python train.py --encoder_norm_position="res_post" --encoder_parallel_block=false --encoder_moe_every=1 --batch_size=128
Rows from block 4 of the encoder, named by matrix and row number. Rows with one number belong to one attention dimension. Each number is 128 + 24 x the weight over its row's rms, rounded and kept within 0 to 255. All counts start at 0. After the name is the row's rms in percent of the matrix's.
# v: attention value (encoder.blocks.4.attn.v.weight, 192x192), inputs 96-191
# proj: attention output (encoder.blocks.4.attn.proj.weight, 192x192, transposed), outputs 96-191
v.13 024 [116 149 130 125 103  87 110 145  98 145  90 138 160 134 129 149 173 109 130  97 160 119 103 159 138 156  82 115 112 114 124 125 143 138 138 139 135 170  99 146 166 213 105 125 121 108 160 152  92 146 152 106 121 160 181 133 119 128 140 130 123 132 129 129  97 212 142 138 128 157 118 138 103 113 128 123 115 143 137 188 102  95 150 153 187 162 139 134 120 124  63 130 167 131 141 134]
proj.13 031 [151 111 153 151 141 151 149 129 143 162 117 143 128 126 110 129 131 158 129 137 139 138 129 143 117 134 180 129  86 115 130 126 128 137 147 117 114 137 143 118 136 103 102 118 121 133 114 121 100 158 122 118 128 131 122 122 127 118 145 119  96 115 123 118 140 132 116 115 129 115 150 141 186 127 134 133 147 125 115  90 129 130 116 170 161  86 106 125 104 138 251 118 129 117 118 128]
v.14 047 [165 144 109 150 136 163 110 148 139 167 125 142 124 125  91 167 123 139 135 113 126 152 113  95 137 146 129 133 115 117 112 123 123 172 158 109 123 142  67 149 119 141 130 133 120 125 164 185 156 149 139 122 125 117 164 146 119 115 122 100 156 138 129 133 101 199 128 108 143  93 122 120 158 131 133 144 102 110 118 131 105 139 143 136  51 162 121 137 162 146  58 134 122 146 131 155]
proj.14 024 [123  99 144 129 139  89 124 111  90 138 141 130 145 133 171 143 134 147 124 153 115 118 124 143 141 143 163 154  86 117 114 127 135  68  61 138 119 101 124 100 161 128 113 119 111 102 112 131 116 116 133 142 162 103  89 122 146 115 119 134 114 177 123 114 130  48 147 103 128 114 138 136 178 124 137 133 129 125 132 152 111 127 121 126 106 119 142 131 176 127 221 125 188 112 127  98]
v.15 093 [128 143 101 155 122 145 131 119 137 130 121 164 121 128  91 159 127 123 124 114  92 139 112 119 133 163 138 156 128 112 167 129  94 136 130 146 133 113  93 140 108 126 120 147  73 144 123 130 110 157 136 127 132 117 130 132 115 126 149 119 140 123 140 128 124 128 100  64 132 124 121 136 119 126 110 104 115 119 124  54 123 146 109 124  78  89 139 121 158 145  98 136 119 163 158 156]
proj.15 095 [137 102 104 111 124  99 157 127 114 129 125 139 139 134 162 126 136 120 119 133 214 115 132 119 122 131 132 126  98 142 119 142 139  96  93 173 130 126 126 101 137 108 181 113 179 115 133 106 155 108 142 133 144 131 107 134 135 125 112 104 128 139 103 133 131  79 120 156 131 102 143 128 179 112 121 146 126 136 125 147 113  99 118 123 111 147 148 132 156 125 193 129 175 112 113 117]
v.16 072 [102 118 123 125 124 129 105 148 116 108 171  73 133 115 134 123 131 128 124 122 128 138 124 147 142 118  74 144 126 155 143 145 104 118 158 124 104 135 112 137  96 216 170 147 141 128 149 124  94 147 135 135 134 156 147 173 121 157 131  92 130 125 127 122 110 141 163 135 147 136 128 161  79 110 128  99 110 165  57 112 131 132 135  95 142 163  93 149 139 128 149 115 136 146 141 143]
proj.16 137 [144  96 161 155 133 126 128 129 130 174 118 125 136 130 112 130 133 142 131 132 151 131 124 160 123 129 161 119  41 128 131 131 132 129 118 127 124 129 128 129 132 125  84 116 124 120 123 126 106 139 142 132 123 138 126 128 130 102 131 119  89 130 122 125 129 148 124 126 109 115 140 134 241 130 132 144 127 116 131 112 124 130 130 144 147 107 128 121 136 127 253 132 148 128 124 127]
v.17 021 [ 90 137 157  84 122 150 127 118 129 100  84 187 115 100 120 163 124 124 124 128 149 100 118 121 105 130 113  84  92 117 140 145 129 125 133 135 112 159  73 149 177 130  87 121  99 133 116 130 111  96 131 103 119 142 173 137 130 160 133 111 132 125 169 130 112 171  99 124 140  86 152 132 100 142 161 118 138 152 172  91 136 126 113  79 109 129 150 145 120 131  63 150 146 114 159 132]
proj.17 014 [135 119 120 129 130  87 166 104 127  97 130 153 126 106 129 137 164 109 154 148 149 107 141 149 123 173 139 126 130 131 142 112  86 125 127 135 135 137 143  98 123  70 153 163 149 121 128 128 150 131 103 138 145 143 113 103 133 156 138 155 131  85 113 157 124 126 124 151 121 125 171 108 127  96 131 133  94  91 136 107 132 144 115 132 162 120 105 146 115 151 209 134 110 117 108 161]
v.18 236 [139 134 129  89 133 116 149 125 120 113 128 132 134 139 147 123 124 133 126 137 190 105 144 113 118 102 152  89 128 120  99 125 151 114 129 134 138 146 163 112 196  93 121 118 154 103 131 149 180 119 120 135 129 105 119 107 129 123 109 158 124 113 115 140 124 129 125 167 117 117 151 105 158 146 139 151 144 107 185 180 133 100 127 136 170 129 136 135 102 119 121 129 142  77  96 107]
proj.18 222 [105 164 114 129 124 152 116 124 137  91 137 137 113 128 123 136 125 116 133 117  81 136 126 107 134 127 108 140 213 117 134 123 115 140 140 107 132 129 129 135 125 137 149 151 111 149 129 134 133 108 115 128 130 132 139 125 126 157 130 151 162 115 154 127 134 128 132 117 145 151 111 127  17 128 126 103 128 132 125 122 130 135 131 113 109 136 118 132 119 133   6 129  79 133 134 141]
v.19 121 [ 79 127 149 124 117 154 138 128 157 141 113 222 116 126  86 142 118 119 151 133  94 161 128 159 117 138 141 133 116 122 150 126 103 149 135 165 129 121 117 143  59 105 126 134 137 139 104 129  91 183 127 118 124 133 139 133 126 137 155 124 153 109 127 123 134 159 100 107 125 107 149 126 130 112 125 127 141 122 118  49  94 171 125 130  78 117 133 114 141 131 116 134  98 158 149 102]
proj.19 094 [135 120  99 104 125  71 146 129 105 126 117 160 132 138 166 130 141 122 116 130 199 105 132 120 138 134 123 131 118 133 127 140 134  89  92 151 139 136 119 111 161 123 136 119 150 110 146 131 171 107 155 140 149 116 117 126 129 142 123 121 143 138 118 130 127  74 123 142 140 105 129 142 140 118 121 146 115 139 124 194 120  95 107 123 107 147 164 142 153 128 158 132 195 129 121 119]
v.20 097 [124 114 136  88 136 117 102 141 114 106 148  46 131 115 153 115 125 130 130 129 167 141 133 133 126  94  90 102 128 151 123 132 132 123 139 110 125 145 156 125 133 172 160 123 180 110 145 116 162 109 116 136 121 146 133 145 128 148 114 119 119 142 128 135 118 152 165 157 131 131 128 128 106 137 142 123 111 151  97 190 129 124 136 126 161 160 102 137 118 118 127 121 155  69 120 122]
proj.20 139 [142 104 174 160 139 135 122 134 136 178 120 120 132 127  99 125 129 138 133 130 129 134 128 162 121 131 162 117  50 124 132 130 129 140 129 112 122 128 130 132 125 129  69 124 113 123 118 135  90 151 136 130 120 137 128 122 129  96 132 128  88 132 134 127 130 153 124 113 110 122 135 133 225 133 135 137 132 109 129  99 126 136 134 144 146 102 122 124 122 125 235 128 129 132 121 128]
v.21 179 [127 137 118 162 120 130 143 118 152 131 108 146 132 129 110 136 132 112 122 113  72 136 115 136 142 169 130 169 124 105 172 128 115 145 114 151 129 109  90 143 137 125 103 139  56 148 127 127  98 133 139 119 127 115 134 128 129 123 154 136 139 125 137 122 129 117 107  66 133 137 104 139 122 115 112 107 119 119 139  63 130 142 100 135 118  88 141 112 161 143  90 138 122 153 148 161]
proj.21 146 [130 131  85  99 117 104 146 122 120  92 134 130 128 127 152 131 131 116 126 130 157 112 134  98 124 129 111 133 184 143 122 132 127 108 136 172 127 123 126 118 132 112 212 127 160 126 141 111 170 111 124 124 141 129 120 140 124 153 123 107 159 132 100 132 129  86 130 150 136 115 128 121  76 124 121 138 128 155 118 162 124 107 122 113 114 158 132 133 127 126  74 125 151 115 126 120]
v.22 027 [128 109 111 107 100 169  93 118 139 115  96 153 134 133  97 171 145 109 146 119  94 160 138 148 141 141 119 177 114 102 158 149  80 146 139 134 121 130 114 144  76 160 139 131 134 129 127 119 139 169 125 146 140 136 132 136 120 110 148 103 123 125 129 106 141 174  80 130 122 104 132 124 104 122 110 122  98 118 119  70 143 187 131 121  40  83  92 113 130 142 136 148 113 148 151 162]
proj.22 030 [120 115 109  72 119  95 156 124 104 133 143 133 137 141 170 120 146 104 117 129 192 111 142 118 130 145 131 100 145 150 125 120 155 112 102 142 145 138 105 117 123 118 144 127 172  92 114 131 167 109 141 162 143 134 123 131 126 113 122 140 136 132 105 131 111 105 123 125 144 118 151 139 127 108 131 141 135 130 127 165 122 106 100 130 106 162 169 134 125 138 143 109 176 128 130 116]
v.23 094 [171 147  83 132 130 154 141 136 128 166 143 176 122 139  90 145 126 131 134 129 131 125 120  93 117 153 165 138 127 124 136 116 115 137 166 130 138 128 103 132 133  79 149 141  94 132 135 143 134 149 118 126 135 140 132 128 117 109 145 125 135 118 122 128 136 163  99 104 146  98 121 117 166 136 116 141 131 103 104  87 107 124 137 118  68 125 128 122 124 137 182 115  95 164 129 124]
proj.23 079 [ 99 112 127 130 129 108 109 124  99 107 150 148 141 133 194 126 141 129 107 144 135 122 125 119 142 125 137 165 101 111  87 127 134 105  54 105 135 123 113 112 155 155 126 114 120 111 125 125 166  89 147 143 146  85 117 108 138 130 104 147 130 161 144 119 141  68 138 141 130 114 130 139 156 117 130 137 106 124 126 184 124 130 120  83  73 148 166 137 200 131 140 154 149 123 134 118]
v.24 021 [127  91 134 101 126 130  98 107  96 147 138 108 160 107 117 126 130 112 145 138 121 105 112 139 109 113  87 133  92 151  88 161 175 118 107  90 115 135 139 144 122 175 118 120 180  95 122 127  85  91 111 138  95 151 123 173 123 121 119 112 115 132 115 110 141 169 175 169 155 131 146 129 155 148 119 125 138 136 146 167 134 104 157 177 152 204 109 126 100 137 120 121 140 124 134 125]
proj.24 015 [132 168 136 118 144 154 159 132 151 133 101 121 136 134 120 122  92 139 120 100  86 109 132  99 126 130 148 118 163 110 133 112 140 118 206  88 131 127 153 125  91 115  86 119 120 143 113 146  90 172  93  95 111 103 114 113 144 140 128 143 114  91 135 122 111 117 154 110 141 142 135 130  99 132 103  96 158 107 118  88 126 138 108 176 185  82 156 135 120 121 111 120 127 140 155 120]
v.25 044 [170 130 114 121 130 123  91 144 124 122 171 124 135 118  92 134 128 122 118 128 105 120 143 113 101 117 184 151 123 115 101 127 148 122 147 124 132 137 137 129 136 109 118 144  84 119 137 119  88 120 140 131 133 152 115 144 123 138 134 127 128 164  77 132 128 116 108 112 155  77 147 107 158 148 123 147 151 106 129 163 145 118 144 124 137 114 112 125  79 123 200 110 137 131 110 116]
proj.25 040 [ 84 164 126 113 118 129 126 122 139 109 159 140 125 134 153 113 123 109 123 119  89 122 127 101 139 125  98 132 191 113  86 130 124 132 128  96 118 129 122 131  97 148 138 124 113 132 127 131 146 101 114 134 128  93 130 123 136 123 126 162 143 132 162 138 132 127 147 128 124 160 126 129  67 125 139 115 133 134 143 163 136 137 122  91 122 165 136 125 145 132  20 135  84 121 138 136]
v.26 050 [136 136 136 118 118 131  76 153 129  92 153  87 120 124 123 166 127 122 141 144 156 145 121 128 139 116  76 125 125 152 146 141 131 124 164 125 112 148 102 136 136 242 140 140 147 135 161 122 127 150 133 128 131 147 162 167 113 151 125 108 130 132 128 139 129 178 144 143 144 125 125 139 101 113 127 116 112 171 107 164 116 117 148 105 162 169 106 138 112 124  99 123 162 120 135 144]
proj.26 127 [141  95 160 158 137 128 125 129 129 172 119 126 140 129 111 127 132 143 130 132 141 134 128 162 120 127 163 123  44 125 128 129 131 132 122 120 125 131 128 124 130 127  87 111 123 123 118 128 100 142 139 126 126 137 127 125 131 105 133 121  90 131 125 123 127 142 126 120 106 115 137 138 241 129 131 139 125 110 125 107 124 137 129 145 145 104 123 123 132 125 255 131 141 131 123 131]
v.27 096 [ 86 133 129 112 122 122 140 101 146 100 113 151 133 128 125 118 125 107 131 118 108 138 126 139 132 143 122 141 128 110 184 141 100 152 108 186 121 112 122 165 146 155 102 141  96 135 106 131 109 158 136 130 141 104 139 128 126 150 141 133 144  97 125 122 129 107 109 102 124 142 132 135  98 122 116  86 125 124 154  46 131 126  96 127 137  83 142 112 140 127  82 150 135 130 139 148]
proj.27 092 [140 112  95 115 123 110 158 130 120 134 129 162 123 134 140 147 145 118 132 126 217 126 145 133 111 136 150 105 114 136 162 131 122 107 139 155 135 133 129 113 139  93 188 132 167 134 141 114 149 118 141 131 132 173 129 137 123 123 132 105 128  94 104 131 143 135 108 145 127 100 134 134 151 109 125 148 135 127 115 118 114 108 128 125 126 145 105 134 111 120 180 122 139 112 112 128]
v.28 065 [121 127 147 140 128 134  96 129 128 152  96 110 128 116 135 154 140 114 125 131 122 142 135 149 132 159  93 134 125 118 139 130 142 117 123 121 113 130  73 136 101 199 108 119  92 139 127 117 111 117 142 116 118 131 127 143 133 131 142 112 135 145 147 133 118 143 135  99 136 136 104 143 111 125 131 124 102 154 118 114 110 142 128 134 108 162 128 130 175 134  41 126 157 135 146 140]
proj.28 072 [161 103 126 134 139 108 150 127 126 156 107 114 134 133 123 123 129 143 138 125 155 126 127 140 125 135 159 132  76 141 128 129 131 118 127 155 122 130 132 119 132 110 123 117 142 116 125 124 113 153 140 126 127 126 113 126 129 111 124 104 104 134  93 127 120 120 114 130 122 101 133 135 240 130 123 146 138 124 122 113 130 116 122 160 154 106 121 123 124 122 255 135 171 124 116 121]
v.29 171 [126 127 119 120 115 148 111 129 137  81 215 101 120 130 103 135 122 121 140 123 124 126 137 117 138 106  99 157 117 157 144 140 110 133 179 122 108 141 137 133 126 156 194 154 132 145 139 114 134 121 104 159 141 157 138 176 123 169 123 107 141 109 150 125 131 127 162 140 165 121 127 165  80 120 128  99 107 158  94 116 142 124 135  75 132 153  98 146  94 117 136 115  83 160 154 150]
proj.29 220 [137  98 166 158 136 128 126 131 129 173 122 126 144 128 117 126 132 137 130 133 148 137 127 168 122 128 153 124  38 125 129 128 133 134 118 121 125 129 127 129 131 130  86 114 126 118 118 131 105 140 143 129 122 136 124 124 130  99 131 122  91 130 127 124 129 146 125 126 109 117 140 133 243 129 132 148 129 114 127 112 127 132 133 141 138 108 127 124 139 126 247 132 142 129 125 128]
v.30 093 [144 122 134  99 139 124 138 129 133 122  76 141 128 132 137 115 127 131 133 129 166 121 143 113 115 108 173 112 125 114  99 123 185 124 104 128 139 148 179 117 143  74 117 111 152 117 130 150 168 113 121 123 120 115 125  95 139 120 111 164 116 139 106 143 142 128 105 146 113 117 131  87 159 169 135 159 141  90 169 207 121 127 136 171 144 117 138 118 101 128 114 135 136  77  88  95]
proj.30 150 [113 162 103 105 119 136 125 125 129  87 137 132 118 128 136 129 124 117 127 126  99 123 128  96 133 127  97 138 221 126 131 126 124 128 142 126 132 128 125 131 127 128 164 140 123 138 129 130 143 118 115 131 137 120 126 127 129 156 127 138 164 122 140 128 128 116 133 127 143 142 118 122  12 130 126 106 131 140 132 141 133 124 128 117 112 144 127 132 114 128   4 123  97 131 136 129]
v.31 095 [ 85 114 144 161 129 127 107 127 124 146  99 110 126 109 129 132 138 121 126 134 102 156 117 160 143 136  72 134 126 127 143 131 121 144 120 123 115 118  97 157  72 175 103 138 126 132 118 122  78 139 145 120 115 137 134 143 124 140 140 105 123 145 129 124 132 151 131 114 128 141 129 143  86 114 129 102 120 157  88  79 119 144 129 131 124 139 123 130 155 136 111 133 157 145 141 148]
proj.31 094 [170  92 133 122 127 114 147 128 129 166 113 115 131 131 118 121 136 140 132 126 177 126 129 145 126 129 172 112  61 143 132 134 139 117 130 158 126 128 129 120 132 110 110 118 143 117 129 118 116 154 141 124 119 136 123 133 131 106 133 103 101 129 106 133 120 132 116 133 121 109 133 134 218 128 125 138 131 124 129 123 123 116 121 157 158 113 128 123 125 127 255 124 174 124 111 126]
v.32 027 [122 135  94 137 122 161 151 121 145 138 109 131 111 150 131 111 118 158 122 111  81 165 139 152  99 144 157 149 131 120 157 133  66 127 147 130 136 118 136 116  68 123 179 128 147 142  94 129 130 143 147 132 147 108 118 102 144 135 143 114 120 122 156 122 151 106  80 125 114 130 121 121 108 121 114 112 124 129  95  41 139 150 101 124  56  99 121 136 153 114 184 139  83 143 131 132]
proj.32 023 [135 101 127 106 141  92 119 140 115 154 134 123 145 117 155 128 142 107 111 143 214 112 111 103 133 160 140  94 107 138 117 112 150  83  99 157 134 127 103 117 169 148  92 133 159 116 150 142 148 120 156 183 145 121 138 130 135 105 120 144 120 147 129 158 117 130 133 109 133 116 142 124 165 115 139 130 115 129 152 174 105  80 144 123  74 121 150 139 162 114 170 136 166 137 117 109]
v.33 264 [132 114 140 102 135 120 115 137 107 113 128  74 124 129 162 120 135 143 127 133 201 125 141 133 121  95 125  90 137 139  99 124 155 103 129  99 125 148 159 115 150 144 139 110 164 105 139 138 191  87 119 133 120 124 125 117 149 124 104 143 113 138 135 141 133 132 148 175 126 132 122 118 134 138 154 145 119 132 131 204 138 110 140 136 146 159 118 144 113 115 122 124 140  80 105 107]
proj.33 239 [121 155 160 157 131 162 102 135 153 138 132 123 120 125  80 128 109 126 145 122  37 145 120 136 132 126 119 142 165 113 146 117 116 165 150 100 123 131 132 149 119 145  96 146  81 154 113 143  78 149 116 128 117 142 144 129 123 136 137 145 132 124 153 119 131 163 129  85 127 151 119 132  81 141 131 111 141 121 126  85 142 153 142 137 124  96 111 122  97 134  80 127  76 147 138 146]
v.34 032 [ 81 110 136 173 126 161 122 125  94 141 108 107 113 137 117 153 123 144 145 113 111 146 142 156 130 123 124 104 147 144 117 123 102 132 120 133 111 137 130 126  89 146 129 108 173 134 123 142 206 140 132 124 122 119 137 112 133 126 132 142 130 135 163 121 110 111 149 162 119 156 133 130  64 137 122 123 102 142 102 101 125 137 128 113 100 139 125 142 137 126  88 119 127 116 160 122]
proj.34 019 [167 103 116 117 136 101 138 114 130 151  97  88 102 128 115 126 136 136 146 144 136 149 134 130 101 149 115  89 112 160 199 105 134 129 137 161 142 125 139 122 150 123 111 172 151 119 143 102  94 160 139 150 125 171 106 144 136  99 139 115 146 109  97 132 125 140 100 109 135  90 153 136 161 120 140 138 143 120 145 126  92 110 136 184 123 101 118 143  88 118 168 103 171 138  94 123]
v.35 082 [103 101 157 132 125 113  93 124 118 132 102  73 123 115 161 110 139 118 123 135 117 146 145 166 120 109  81 127 144 142 109 136 137 126 103 107 120 136 144 134  61 196 121 112 187 118 123 118 110 115 133 134 113 143 129 130 131 141 123 123 110 165 121 123 132 121 162 146 117 141 134 130  97 126 129 118 121 164 100 162 119 151 135 138 146 156 111 130 141 118 132 142 160 112 126 114]
proj.35 059 [169 126 141 122 131 134 148 135 153 160 103  94 133 131  92 116 111 155 136 126 137 136 129 132 125 123 154  84 105 155 141 133 131 128 167 141 120 141 131 138 102 111  75 131 132 123 126 141  95 183 112 116 110 142 131 136 123 103 141 106 108 113 111 131 100 172 113 114 125 130 136 132 158 144 136 124 144 120 133 100 132 126 122 192 187  98 115 120  75 129 190 109 149 135 128 137]
v.36 142 [116 137 123 156 117 133 139 113 150 126 119 148 126 128 108 137 132 117 130 120  69 135 117 131 135 156 130 163 121 116 177 138  96 138 113 163 124 112 102 141 110 132 118 139  76 146 114 115  90 150 138 129 130 115 130 131 121 132 147 130 138 123 135 120 126 111 106  78 130 140 109 142 109 121 110 101 122 123 124  57 124 142  93 126 125  80 144 111 163 135 103 135 122 164 153 150]
proj.36 115 [141 107  99 103 123  92 159 126 122 126 125 136 137 132 149 129 136 121 123 130 219 110 136 126 118 134 133 115 106 147 129 137 132  94 117 171 132 124 129 108 133 106 191 121 181 123 141 113 160 121 134 131 136 135 117 141 122 124 118 108 134 128  87 138 125 103 123 157 130 105 140 127 160 113 125 146 123 145 124 153 121 100 118 121 125 153 129 133 134 125 163 128 178 105 112 118]
v.37 035 [129  95 145 159 129 125  94 147 109 154 111  80 124 120 146 125 132 141 101 125 116 146 124 132 137  88  90 121 122 140  91 134 140 111 124  87 118 151 138 123  62 161 142 118 162 127 136 101 135 114 126 133  98 147 129 125 135 121 123 118 104 151 154 131 122 132 161 130 130 137 118 136 108 146 125 127  99 139  88 182 130 160 138 148 115 167 122 124 130 130 105 128 142 122 114 115]
proj.37 029 [164 113 133 117 136 153 151 147 137 165  98  54 137 105  92 123 128 154 141 117 111 138 118 136 119 126 146 106 110 138 127 130 149 117 148 149 130 125 142 129 111 119  84 129 149 114 110 136  61 179 118 116 123 136 103 133 117  94 158 123 101 113 106 120 107 155 132 112 136 127 143 124 168 152 134 129 160 131 130  83 125 120 125 186 170 104 125 124  96 140 196 142 148 156 116 130]
v.38 281 [104 122 140 149 121 114 108 119 130 121 117  83 126 113 141 126 138 107 119 120  94 147 122 167 144 147  94 150 134 124 175 138 109 137 113 145 121 113 109 141 135 195 123 133  84 141 120 102 100 117 142 124 124 125 133 135 130 141 144 129 122 127 143 117 135 113 139  94 125 157  98 151  94 115 121  88 109 143 113  84 133 134 108 130 172 118 135 118 161 131 105 144 137 133 140 161]
proj.38 170 [170  91 129 129 130 120 145 129 136 155 121 113 135 130 112 130 130 137 134 128 177 130 132 151 113 129 166 117  56 146 133 133 130 123 142 170 122 131 127 127 130 111 139 117 147 125 133 113 125 154 130 123 126 151 126 139 125 115 130  96 100 125  91 129 125 143 114 142 105  95 142 124 235 126 129 147 138 124 118 110 125 116 130 142 147 116 112 126 111 121 255 124 161 116 117 125]
v.39 056 [166 130 126 137 137 124 102 153  96 147 133  64 129 113 151 133 134 135 119 128 163 114 130 132 134 119 116 107 120 142  77 113 151 110 144  80 125 148 129 132 145 147 133 125 158 120 155 134 143 100 134 122 109 165 127 137 128 118 118 125 121 147 123 140 109 172 149 146 133 116 120 117 148 124 133 149 114 157 125 248 125 131 161 152 142 179 114 142 114 133 137 129 154 127 113 123]
proj.39 051 [127 134 161 154 141 158 107 124 135 139 129  91 128 123  90 102 115 152 126 120  49 130 117 130 141 118 133 143 142 116 113 118 134 156 152  81 121 126 136 134 100 143  79 129  87 134 101 140  73 146 112 108 128 109 119 115 130 114 133 144 114 141 141 116 126 128 134 106 120 147 133 119 111 145 132 122 138 121 125  95 134 153 135 149 156 106 128 122 113 135 116 124  90 141 149 128]
v.40 103 [156 136 124  95 132 137 136 132 130 116 130 129 123 133 128 122 120 135 127 129 161 123 135 105 116 104 175 109 127 129  95 122 161 119 134 110 131 144 176 117 143  80 142 124 171 119 136 144 155 110 111 142 137 121 130 108 136 117 111 139 136 136 112 132 140 131 122 144 129 102 133  94 162 165 133 156 133 101 148 202 128 120 133 141 110 131 124 135  85 118 154 119 109 107  98  97]
proj.40 113 [ 99 169 115 116 123 137 119 127 126  96 143 135 121 129 140 130 120 117 129 124  83 121 129 105 136 129  86 139 216 122 124 125 125 134 137 114 131 131 130 137 119 138 142 136 118 135 123 134 141 116 119 128 131 114 132 121 128 146 129 147 160 127 149 129 128 113 136 122 145 154 116 125  20 131 128 111 128 138 133 137 134 134 130 111 109 142 127 132 121 132   0 125  87 134 139 131]
v.41 083 [151 117 142 108 145 130 113 147 111 137 144  95 134 126 145 126 121 141 131 138 167 111 137 122 123 111 119  88 126 151  67 134 161 118 142 107 119 148 147 109 165 134 142 117 184 113 144 142 165 106 122 125 120 153 125 124 122 124 112 124 115 127 107 143 123 158 148 158 126 130 153 118 152 143 145 159 136 141 117 210 122 112 163 131 158 163 123 138  92 115 164 115 139  95 106 117]
proj.41 075 [104 154 166 150 129 164 106 125 147 127 138 117 119 123  96 119 115 134 135 120  50 137 126 135 135 121 129 129 161 118 121 124 124 161 145  84 131 121 128 138 109 148  69 139  69 132 109 139  91 140 114 121 119 114 136 119 123 130 135 159 113 134 162 123 126 140 137 100 127 161 123 117  79 141 129 110 134 118 137  83 143 168 130 129 149 123 121 124 115 134  65 129  83 135 138 134]
v.42 055 [143 143 106 124 121 146 155 128 154 118 140 184 129 133  90 146 112 128 142 124 135 124 115 104 125 146 158 149 121 113 170 119  98 131 148 173 140 107 108 135 173  91 119 145  80 136 119 152 168 173 124 120 135 101 126 129 130 130 146 128 148  90 133 135 134 144  77 103 126 114 120 128 149 121 113 119 125  95 147  39 127 110  99 118  78  94 131 109 148 136  99 133  92 132 137 144]
proj.42 044 [106 106  94 109 132 111 126 122 105 100 158 180 134 137 200 141 135 114 112 134 173 119 136 120 122 128 115 159 138 126 134 132 120 104  89 140 135 124 120 110 157 139 195 133 148 129 138 124 168  86 150 138 152 137 131 115 114 141 125 133 154 124 127 128 154  86 127 128 132 120 134 129 114 104 119 142 106 131 130 156 126 113 128  80  73 157 144 132 161 124 121 141 153 109 126 121]
v.43 028 [133 126 128 102 122 120 138 126 133 132 160 106 124 132 148 140 129 120  93 140 158 124 133 132 131 106 136 102 111 130 120 160 141 129 135 124 115 131 136 112 166 109 110 145 137 121 153 138 113 103 115 132 124 144 125 124 130 132 106 116 118 136  94 139 119 150 144 157 136 155 165 141 152 153 106 143 139 132 136 156 162  95 121 119 209 142 128 151  52 142 202 116 149 119  95  88]
proj.43 027 [118 151 140 141 139 170 109 108 124 115 145 144 129 125 112 137 118 107 132 110  41 129 128 102 134 114 112 133 167 114  98 113 124 149 165  97 119 130 121 152  91 139 107 126 101 144 120 126 125 109 101 118 135 110 132 126 130 142 134 158 145 121 172 137 142 164 146 116 122 157 107 116  52 132 130 100 129 128 124 117 124 153 135 108 141 135 116 109 133 131  21 128  65 112 139 129]
v.44 063 [199 141 118 132 127 129 138 128 127 146 146 110 117 140 112 129 139 140 129 117 137 129 122 111 122 142 171 144 106 130 105 113 148 119 163  88 133 138 112 115 120  93 154 123 103 131 147 130 122 122 119 133 113 164 122 136 135  97 119 117 115 162 120 119 141 164 131 111 141  98 107 114 152 143 120 149 129 118  79 147 117 122 135 145 122 163 120 137 127 145 206 110 107 162 120 116]
proj.44 046 [104 126 128 128 130 130  90 134 119 116 140 103 141 118 149 105 128 134 120 137  64 118 108 112 153 116 120 170 121 129  70 125 138 127  90  94 121 121 127 134 133 170 110 105  98 112 117 125 136 111 136 122 130  66  98 114 147 139 110 138 129 176 137 124 132  84 154 134 126 140 126 137 151 138 133 129 114 138 137 148 134 129 114 105  79 127 161 133 184 123 100 143 143 139 159 115]
v.45 107 [161 142  98 132 132 148 168 132 129 143 135 222 130 149 111 140 124 144 136 132 136 111 123 104 112 137 178 119 129 112 119 109 136 118 137 117 139 118 130 108 135  56 114 127 134 128 127 142 168 143 123 118 137 113 123 109 132  98 129 133 137 114 138 132 119 123  92 135 121 122 138 108 185 133 126 161 151 101 173 133 128 127 129 117  89 103 138 128 108 139 127 117  86 151 131 108]
proj.45 144 [102 157 100 107 121 125 124 122 125  80 137 134 123 128 151 128 125 117 126 129 107 123 127  98 134 124  95 142 217 122 122 127 123 126 128 127 135 125 126 129 130 134 168 143 131 132 135 127 157 103 123 127 134 118 127 125 126 158 123 141 167 122 133 126 132 106 136 131 152 145 120 124  22 125 121 112 121 141 129 152 130 125 124 109 110 152 140 136 132 131   9 126 114 130 132 128]
v.46 069 [ 79 117 137 115 108 139 134 111 155 123  98 205 117 128 106 126 132 113 136 123  87 159 129 145 119 136 131 152 143 131 153 131 104 134 113 166 119 119 126 140  41 142 129 124 119 142  95  96  99 173 122 127 131 104 122 135 132 139 144 138 136 122 137 118 140 121 109 117 136 134 131 130  89 115 116  98 120 121 119  60 125 148 128 123  89  88 146 119 145 133  86 138 129 148 144 133]
proj.46 064 [143 103 109 110 120  94 158 132 114 138 112 142 135 136 141 134 141 116 124 130 223 114 139 121 132 143 120 113 106 139 142 138 132  99 107 163 128 143 120 114 159 107 148 128 174 104 136 128 165 126 143 142 127 136 136 148 123 126 131 100 127 124 104 138 105 115 119 144 129 100 141 144 162 122 128 138 121 139 114 150 117  91 116 143 123 140 129 137 134 128 183 126 191 131 118 114]
v.47 222 [155 134 119  96 134 131 132 138 118 119 141 130 132 143 135 127 124 139 133 137 172 107 140 100 112  95 158  98 122 134 102 118 140 108 143 114 132 150 162 106 144 103 141 119 175 114 142 142 182 123 112 134 135 127 124 115 129 122 103 135 131 130 120 138 127 139 128 184 134 107 141 106 160 144 142 161 141 116 142 194 130 114 143 129 118 141 121 140  96 123 142 116 124 100 106  94]
proj.47 170 [ 87 166 146 141 129 157 108 126 135 111 138 137 122 124 120 129 125 120 132 123  64 134 124 119 139 124 101 143 189 105 131 119 121 148 131  71 133 131 129 139 123 152 105 142  90 141 120 148 112 111 121 130 127 123 138 117 129 140 132 163 146 122 167 124 136 135 140 102 139 162 112 131  41 135 130 106 126 124 136 120 135 148 133 115 111 129 131 129 125 131  16 131  76 147 143 135]
v.48 031 [185 170 109 173 110 118 138 125 108 127 135  85 133 133 142 174 168 140 141 125 158 108  96  95 134 145 101 122  89 111 163 121 138 111 144 135 121 134 103 143 202 133  91 141  50 125 176 172 182 133 152 122 159 116 126 129 103 128 117 108 163 158 167 126  97 124 129 115 134 137 104 138 141 174  97 115 124 141 129 162 136  99 117 127  87 120 112 162 123 153  97 135 161 118 107 115]
proj.48 014 [ 90 123 155 133 129 127 110 124 138 114 153 107 154 133 128 114 120 108 144 124  92 128 142 113  66 165 148 147 147 150 142 139 144 149  66 122 142 110 153 101  95 128 167 120 154 105  67 124 113  98 110 118 133 162 160 115 116 115  90 149 143 106 107 117 178  55 144 111 102 122 139 119 158 115 131 142 146 104 133  92 137 156 137 106 120 142 126 106 144 115 145  98  92 112 132 125]